config.yaml
encoder_arch: "quartznet"
dataset: "synthesized solo parts of chorales (CocoChorales)"
win_length: 400
fusion: "prefix"
decoder_norm: "layernorm"
decoder_qk_norm: false
decoder_inner_norm: false
decoder_connector: "mlp"
optimizer: "soap"
lr: 0.0039
beta1: 0.9
max_precond_dim: 1024
grad_clip: 1.0
cautious_weight_decay: true
final_lr_fraction: 0.05
Rows from block 2 of the text decoder of a small audio captioner, named by matrix and row number. Rows with one number belong to one neuron. Each number is 128 + 24 x the weight over its row's rms, rounded and kept within 0 to 255. All counts start at 0. Numbers have three digits each. After the name is the row's rms in percent of the matrix's.
After each neuron's rows are labels from the 100 texts, of 14848, where the neuron reaches its highest value: "fires on" is the input token at the peak. Only what is clearly more common there than usual is listed. The data: synthesized solo parts of chorales (CocoChorales).
# fc1: MLP up (decoder.blocks.2.mlp.fc1.weight, 512x128), inputs 0-127
# fc2: MLP down (decoder.blocks.2.mlp.fc2.weight, 128x512, transposed), outputs 0-127

fc1.408 126:142145130146154154125146155134146065107114172171152124150114080102143105116155086137147106109102130089126117137141125119138127112127137150125172119119161156152144122157128074132134184141143092103108113103117109141070135125148080110103137124132117189122185123136146094095151147148169128139145129159137124127098145125136135139134151143122092114099151151103117127125110098078114159103129
fc2.408 106:157144147124172145113145097143141128102107108143139159117102083102136122129127097071118117109155112111131128161144104079153116130129126137148104131138150104137125150117125114127175181149121122133206131140132089137112179162129115137139095109135146149079136146120159152143102114182134130120151120139170101080139108153118138130122123132132126077177127131087105140132144136108103183153125
fires on: "d"

fc1.374 102:181117135134123159123138087161146099118096145143106158117147125144093124166147127136138111132134127118154103112172099096135117070137138173118163084127166148149153131128113095140119160148173112151127093166068094127125118152119100173075082113132128151124162146146140118095162124120134137136157158165136138111138137157118117164135125131120147088084138144094139126140117115118138149105102
fc2.374 088:147147137145143136133132102117145129112137125112095106149100141152117171148150126127130142132132131154105127137134155138143097125119137127140115128162163124123126106177081135120128160141149133146134083111122175134126104184096136121126094153170190153151144151141133151154180158136173129170167117169097111118080156159119161130128138109188139133154158163135139118119089109137088168135145
fires on: "d"; "g"

fc1.372 098:121093149158120093105107068146126110115114163143114134107120100159098136142106102128098127136113127122139157164131137127120079125124179083137115137128141127124161122118147163114083145151124162161146147133171102142139143136108100136164115189142104115117111143140118124152096157167128104128157176126081115102124104114138111142098128119079150158146081162118113152164141144087107099111115
fc2.372 099:092159103101146141131119141105122105133140183107134125102122097142152095160120137084106090118155110111131179135116098112124136116165144131168091168123151098119170098113168167124145130086112139160118160120121187201122118105157132124140128119094131113153136140156110127111143124111116141112139158099107137133127152133098119145110108128146154168138128110116082116129145165134178092155138
fires on: "c4"; "4"; "e3"; "b3"

fc1.14 087:113136130137144104089118153129092142080168120127116043094145156130144155157119124158143139096139156113142117141092150144088129117064138129126134145130122133111133127127155160149171153114127168124119093108159129128114096117133152085100112146117106147148096146106122144093127104145121112088136147162112109117139086113129064130149083106118119141101106087131107090124130113098104138139149
fc2.14 087:163136148124140108143150108125112091060157162118159105116148104159162155119131168145124127144096102129147140163123110082096128156072155107121140139138129093101152114126132161094110146141146106098146125141161171139133129095111143132134101132089102168119108109133143140162141153105132128162149116154096143137130083127072144135139136127134096142117130102129055121125144163112169110135122
fires on: "c4"; "c5"; "4"; "e5"

fc1.48 083:151129151149156134121162148131150118106134125149145160065164073139115100183124108105164168155084169143126129104159147164125105092145152149118144135140154084145127145118154130177123127128101094120135121124136164133170117131149095133111147151142094091090151154114136112105118147153116111144120145141149077107129137135157123092103150160152107118126132101128161103123168125101122093160119
fc2.48 077:143117099144121143105127100155137130195147108154156117118136104166123111116130097151164088168123121152153117133130130126160132135084157122149129128117152116130120130132153132158089132152126151145124158091132158141193139159126123127075126138160105100056171132121144123128114138147161153122153142100128145108133168131096113123061077134165155092120143130147129100122124128145165127124147
fires on: "c4"

fc1.32 089:117149107169097141104166091142090095113124110145154127151133094151148136124145103140152107157167120113111106167092118098127125147155144067099140117113109182125130138116113134137134177147109067123116087147145100165093162126103103109111103125113148135135136120119106114124152174172127163120192126137123113128097141103145125137163153136111113144133146106129138137129122129080123146097086
fc2.32 097:119111075085136101100112091099154134136142142127141123143095095126167148116115134112134117115123125136130107134154117139157127136138150146106149122104161134156066125161158122118174179155065120143117161116108129121125146143085122127163143102148119158131092126112159077111111131135159137125152090116152108131105158144128104138138124185120129149190136104112161143139178128099131112161100
fires on: "d"

fc1.40 092:151130116149143106140130127149130161152161105112179132107168155126122141132099124161131128116119131140137113105117125124141102091108171119161194157112101105097142144149132135135164110102158149107120143081128125138137126107107115179128121097138091126120130123125073140134123128164171146137108102131093110142125102091075089132160111163120129153104111109104072064099118158106120156123142
fc2.40 083:167145136136175148177153106107147138101189147135127135153164154126134166109116132122203174175122095127166157133126114130145126149149167115117164142137128121139116125135118151111122164168138144121119146128103144081102106092117108160121132118093112161102109177121130133130116118132104100109181120166111173109115114134119146147128142150127121099174137110083146160140140119140135138122114
fires on: "c4"; "c5"

fc1.122 073:155174098145124163153161108174132145130132159141132149151143160134131147137134124140144162103104119170131080131117143126143153128149121149101137153097147130134174167126120139143121130141152106164140123171141183117160108138181149181128137098071124138132125162169097120106110153122152118156129136178106145098160133165139138129148158118145099125149114136170080092117136125140150107155121
fc2.122 080:145141136128140147138114152181122158130171133129077116155204142156112161122099140110132145098133131159155126137122126120122139127180121142127158109142175123138165100122111123159106160129119115132070139149090130115172113164122157084135140150143149131090135128090103091141143089154131125109156137146112151110119148141143099154137101150094156111133063111109127137108142101161095135139137
fires on: "c4"; "c5"

fc1.412 158:104205119142144162132161125166179133132172129141105114145138095096081151158122112167120102113111143141139124099127123076140126175138136136126132139168153151111145106128174116126102094108171096119114146119115141107122096139129108149109124102169120089141090149140122133123113150151107128150129123107116107121123107133130145136115177143117119170128169082121122090107189122149115120106153
fc2.412 147:094142117129151150114170154156120110156173139139123104117157123075117135179110093158120146117151161119157138071161121115098097180115152137160110133126127131152088123119164116154150154111142079117132106109122132110126090135120077148120092077154093107118068134143112119144092123126127119099108099115092143119155139127164126158123157098106126120127142116124115104127155106164135101131117
fires on: "c4"