From a checkpoint of a small audio captioner: decoder norm layernorm.
Rows from block 7 of the audio encoder of a small audio captioner, named by matrix and row number. Rows with one number belong to one channel. Each number is 500 + 50 x the weight over its row's rms, rounded and kept within 0 to 999. All counts start at 0. Numbers have three digits each.
After each channel's rows are labels from the 100 clips, of 14848, where the channel reaches its highest value: "lies over" is the class under the peak. Only what is clearly more common there than usual is listed. The data: synthesized solo parts of chorales (CocoChorales).
# convs1: first pointwise conv (encoder.blocks.7.convs.1.weight, 288x288x1), inputs 0-143
# convs3: second pointwise conv (encoder.blocks.7.convs.3.weight, 288x288x1, transposed), outputs 0-143

convs1.245:473399489461528470519500499518537496459714488491504589449562558476531533416432511596543510582548504553552537495439472517506459540505570498466459477559599489473441593494540469535574516503506514416526502492487435588467428458530512492534531509461486578512503462475455495524510460514490489515433507453518456486488459533558407450524504398502453472515499548442610546568495494380500621459559512554460545504538557439532499557559556468464556
convs3.245:494594560561450533562489464463571495426449536517533488424466536517514452521518543537498420558479418463550544537542486544518506561418627461636536460436520483429456496521430444467518419457480533509465459440527502474491503471519436527481507558506656509469583500531478519392445534631457486449513536560460427479527469487482474464488488501519625523527492463575546453348450508540514553558472502543661398474476506522541500438464502450501490
lies over: C4

convs1.218:499430536460505505504487504476456495529581497505536471492475492507422656474493537443516476580571455522503523501442507610465480459435495466455432429506542422468429457439480455480451472561549515532531467445471388438640456463531476449594487636504531553518420419486486492505498398470459540449543510487424430571499440489663471466533536500490431619531457447562577426391478432537603519489561524478476453458496517515487474493520546489431512
convs3.218:566488501521365430484508489428417456510470546610489453511411472507451525442439564493460493449492504493530491496500557402491514413540531493501462475505489475482414479447529515547455489421515433450562375495468552522443563566527494479448535566454530461580452453488421463566496471485555528584471527563572509517567425506512464455422478559488459558424458546417391611450506478421472558410584507529582453473456459504469553500534445471570457
lies over: C4

convs1.157:490510469549506476526540419462606516556435472503512496511513430494494533531442449621506489425533524474479533528488517499455542430470472452496645487522482498510454502548523560475492509518516431484520450484461479572524449492515493482525514433549544453523562565431293395536482561517576546474522512462569593506457520543571502416510627495516516441498594546489640443478535582432502473440502486478549478534548545521505586510440477545522500
convs3.157:485575502532644489443562535463492445496485602515571517423459456548488405517547635483643454402529529581441379571485326466441557553515553539582535440584473468409483420481538481516497421475483548465559439501443428499414544567371499488435475458542483527489511563540600512388475577551408547401452454510543555485472514481509521483505495499434472517508531491508475509544524465483441525526431541436463558455527498444544410475468468575536481
lies over: E3

convs1.267:506485511581521453474559487603533486667549493453497569494455471497500368406536530445536433554571503442402520552458495493416567540448390525561484522536491442481475596484456477463489458518461523512540531540541477495431459472478486516489480480515401483522445497517561414477540416569419498472479548520547561420451463478498545573473443459474508541514464483519449540519482512578509562485355450455511466519489437459549443483548525459549457
convs3.267:491457514430485446435475458463469443518570508445424561507440512500485407524563403541544423473437556454485607495477492500511599584364555529588592493401527480348430541430479489472444471471416468567506416552509498466503460395448530477443495570474511546591519582483512473510469498461563446520493370488535492536568424451477495455451551505471509505518546503503498587486536487438544501503568523470492566560446500497556506503483490515490428
lies over: silence

convs1.148:458467564522458511513519467472474479498565421497556517489498558528573620533485449567528472535534440580447445542512456483477486563474570518632498402556463502458459580544483539519465520511470483491491499511494528469558572450517572537424543552406532525454591471507502484497453507437500499550610511526504476498508456454564501450488456613423478577439493481507502473508577419348491535525449525449540477508572550476504497561572469500532473
convs3.148:551463500542457491562486458491525522493437469492403417511541462584509489451551441463464469488481509540588426486455498389436491472504523477497497471508421541470509571529460449493542554593544530372502482447539538506556507479501447577422532582517510502459563596601436555625458567531466464475455561470541493531551508576449398505475472472465480450429545512406530537456483466546484506494548532533520544509501610503521541464504523406446539
lies over: C4

convs1.234:431531496456527537471522445436441563572312513501567473487489556491535421524481571528422456467525544538514576473406462506467590569525522491583458554531582492553542503501500513531504532391495463552492499423525543487569522480488468466476516492538449556596449560563554534531471523485545509434506520456450536503524470428548462494505481492411505535580488448559475516530499417386529521440456493449540503518445585475526496460492376421452636
convs3.234:549480511443529521537612512419545430575450605493519488420531561470465489509509597463548529478480556580409549498535520449538544466548498522545562433471551634524534482547528515576461562411502465494480467513500457483484609562527451519445528570577458571493471519629536527546440412485541429566492528569477469501557545515494462530462497475499632549470493461498496544489543510515501502559477545524637483505544550543442473564499526438611485
lies over: C4

convs1.102:520471506480456517518468482506615471544449536564493485455595590503516516471512483500431402476472470438555545533491463556506528464536537535557531590488461675516473479557527497498588488526472525551411579427589496480429505472551472504425451531490581559533570437473511543504517488503564530431476561433505391547411553472478502580481465466430527458558429519587505471485495602438544519428498559592491504478529523545546488507616530542578420
convs3.102:488484538478494423469464546371511490497634468498497498511469505509538511486519514432493560471548508468481480429497584504585486509439473456497469448553586538548524502385463606500461448479499499517472509513451514634585467452521545519480305461585461537548476529501476483516548607506461454441456500446460345514513419483436407513460543416584450456516504538559588473453522408509487458568427463472518513501547503500457504514520441441494552
lies over: E3; D#3

convs1.106:518514433463508403543518468502516532389497516501622472486527440578525518478497406523467367490446427542575427530470534458518510491438460488514491394516477458510550444565540468543506576489527504532521452554502528495433587469477460514545501502470542517524492497461533419461484491501458606471496403529492436367464369540456460352553521495494468495511530391417414529457385477597519493499522401463491534493493474571438495541382432508463508
convs3.106:382486487463501449477456485461413431572502509486506620507459497547537515461458485454522510498566481538473617507555458457556504499446456519555489510413414652465493496548491518504500472460515447490462487598504544542548522451431533489474451465446398486567479572456463559479468573540518508470427638414558556555473490513545500615486499476527543542491408536542458486580581591463418448539512495501454442575466520480483484544507488539511497
lies over: C4

convs1.208:483609557538505421518531468491420526494449496523476468482387421492584467495432537464499466576549470553530426411412513545471515465514569543514474517456562473496473420522509536494406466516530504586495530509518518477437548528549521459464492524515488557499429552465473486494478474489482544536532508505488532556510530562484556529473521535499639554507553517521482489541476392559506473551545500550527437487393460484498540525545490519521513
convs3.208:418514494484470526545475391558522506448488452526450483429476470484493539569510468546494509610509508387493548549501505492505413467538476374482536458641444541529600529502460537483422373557441485537497407434446520508408454570422566553482426469584532454484439496463510568484508441468517545535504539487502566450529450466635522520477444613448473418539576388488513554531534524497562477530578558480385407508544455492507508481517525415497459
lies over: silence