{
  "n_mels": 64,
  "encoder_drop_path": 0.2,
  "encoder_depths": [3, 6, 6],
  "decoder_width": 128,
  "decoder_layers": 8,
  "beta1": 0.9,
  "cautious_weight_decay": true,
  "steps": 5200,
  "final_lr_fraction": 0.05
}
Rows from block 5 of the audio encoder of a small audio captioner, named by matrix and row number. Rows with one number belong to one channel. Each number is 128 + 32 x the weight over its row's rms, rounded and kept within 0 to 255. All counts start at 0. Numbers have three digits each.
After each channel's rows are labels from the 100 clips, of 14848, where the channel reaches its highest value: "loudest band" is the band of the loudest frequency at the time of the peak. Only what is clearly more common there than usual is listed. The data: synthesized solo parts of chorales (CocoChorales).
# convs1: first pointwise conv (encoder.blocks.5.convs.1.weight, 288x288x1), inputs 144-215
# convs3: second pointwise conv (encoder.blocks.5.convs.3.weight, 288x288x1, transposed), outputs 144-215

convs1.56:142143107141056083152106126138049106195130144175161123159124139100091171137128163130125171085154113116114107151183180092144111154149172101125152066124110120130118151108159106156170200104092126117150137139192159131102
convs3.56:146123133102114079120083128135144116094129115132165115093146186116132158128106132138075162137142145146169130125087158082081155130119157162158099106126118127160138176136098157131191107124083102088137096173111149176172
loudest band: 1000 to 2000 Hz

convs1.265:151138087135188105096124094141180143061177115126145142168073122093115119137101126095096104111115152106133156121092099109139187109148117115096125103089084132139096089076207141131095109118169062132134189119110081113099
convs3.265:107099146082079167097164115166100098138135122128179092116130131187153154137085194115129150151157147147129107117121138114128057172133074088158125173109099130123113189217170122117093100125173092071131104137083098105114
loudest band: 1000 to 2000 Hz

convs1.47:086089175138111146116088142113114093155136082130154138106080058047104109109178184180158111146111151093123124139121103115104146105167145113155132122087138156086152104121134152170114132143122147136161144182117139187136
convs3.47:170151071092012122165148138138127122099125105130176124104129143083113146090163072095100121106113147085158170162118124107097073158079177124141079101171147119123099127107132096074081137132180126090161163142176116159150
loudest band: 500 to 1000 Hz

convs1.148:144159109105157082120101142159143095127103129123143138181218149121136142105154170111153176097152157116144137174105075106115086096108152109151120148104142167141095149163081155146135105100130149157123165182165138102128
convs3.148:115166095092138060125109122175037110134139130130088052125127159135081170183140136157123125153137164150123135105147175158112089155093104077152120134138157124123176148123175140125132123114077092114172169136068093082223
loudest band: 1000 to 2000 Hz

convs1.92:129103114068096127165132131147153104091133114075149156157114062140147096128124114160150098114119117137163168089048127131126155139132099157097129133128115209109092115175151139130106169105072156163094153172119200117142
convs3.92:120111129088153117123142106075059112148141087156101126155132073041123093109110167085133100124123113127147129081175072180105154147156123155102175168150121194098166115160088137132168159148117142103138126125121127060128
loudest band: 250 to 500 Hz

convs1.248:113145128066132128131186102116132084204113135100060139118151070081157151108116097152165113198068149141132126153150095172136151082101129130096129105116111149133109079161133125168097130088132118113124172163075159143078
convs3.248:168135154150131110180143151091163177122177171135118142082161202099141109113115088106153140146112110133142102072151201125125090128134126204087145148089141142119109149154109090071079106099081108122124158122170116108153
loudest band: 500 to 1000 Hz

convs1.54:164132140180084171144176150175140172187079104124106146128094140150137136070139139156157198103112084129080116155141080077115104170108146136119133128154191130154107127088105135143131182182201118137106132127105075075077
convs3.54:167120113160128206102149118137126128101181090156148148110116114114108101135127131129125102136143141185076088152117137138081092107127142117095086090133132154121126153103155101143116114137079171100096117188117087204122
loudest band: 1000 to 2000 Hz

convs1.79:174120101128137128083089147160094182106100120188111224063161081145121114192135137131089105107119156139081118121121106152171061151105171113185065132126108095168100157122100131146150113087113156149118168115149156136152
convs3.79:145121116121073138142077146104121088160121156149203117100171141113125144139053093075147136138113126168143101101117092159155175202169120167129147111135123174148122151059099075148093086158107136112152145121136106175152
loudest band: 250 to 500 Hz

convs1.154:133181115092110119107122125093073056097121171138108069040100104162057089141135118134102125105106128121104092106147131156111150115132175131154133164148068114120137121139123173127124128106085193123132060070110111152162
convs3.154:116131163119169118136094163112151122103091107120112086148133159205124127145105094111146154089119093116126142135166159125099106144092129077125172146077107119120189186134161124195153141115132170164116068178156092146098
loudest band: 1000 to 2000 Hz

convs1.276:185130112091173099145131076052086091085123104123134114116041083166127082127101133107131142132120120121092138093134094125162146102166107121141097171139115132122120103144120132109134150158117061153153133139107085160079
convs3.276:135172099176177143101146151168091116121120125136126124104103118112190149125116155073076172111157157118123125172081196096150191137135215054126149108097108126118049081131106114102062121143109085103102107116131156156106
loudest band: 1000 to 2000 Hz

convs1.0:115060152146092120086099155131164144155151184129113118178167146188161095133118104145166149143153164118156123103209069143106111131146090181108178124105130052097133143109131204125114161118116126175151135134125153140149
convs3.0:102074098067114139088116145156100099150102180113150121127120117146161113157122179124135159095123187120177100152175154117135122111148139081161146048156136133149126146083173133135165103102130137152093130082126163080113
loudest band: 250 to 500 Hz

convs1.286:056173038102145066119065177113196152188152132043092157073153160167109200140188099121199137062151129148095146088144129126176132110126116106169166145180130163129158172125077139108066129155117124116170109096200112100153
convs3.286:179106098070190137109121125128168128108102131144125136103129116138122166138092163091143167152142144118176122149110136091189150114139149127082137110172081141141130124202102128142153074170080082162160145123151084149098
loudest band: 1000 to 2000 Hz

convs1.131:116124147095131113105173169123114105111085089095079099085156081160108079131128138113143093150117139162126129143118117128076189111122152145049139157094160113068154147184161159134177082104139104026097109160078090115143
convs3.131:127084114147149155094116097136146125125183146102100132111126174036158158119161181111101097195131114085121163186141103144133131088072129113158134091104114119152115115143135094122112126126111128143061187147151164130118
loudest band: 250 to 500 Hz

convs1.191:148091141067111058098141113138120098103133153120123129162109153154182061101089172067149163121110138095145060120144113151139167164151100144130131088117052090128159112147063112102122158113199123215107135134148150113052
convs3.191:133097096070032081142194133097170131106140106093074154205139103151109142166172085171148134165112115144153135190156039151082169122136088119132127106144157124146183091170173139134172142107084099145110115131160137110126
loudest band: 1000 to 2000 Hz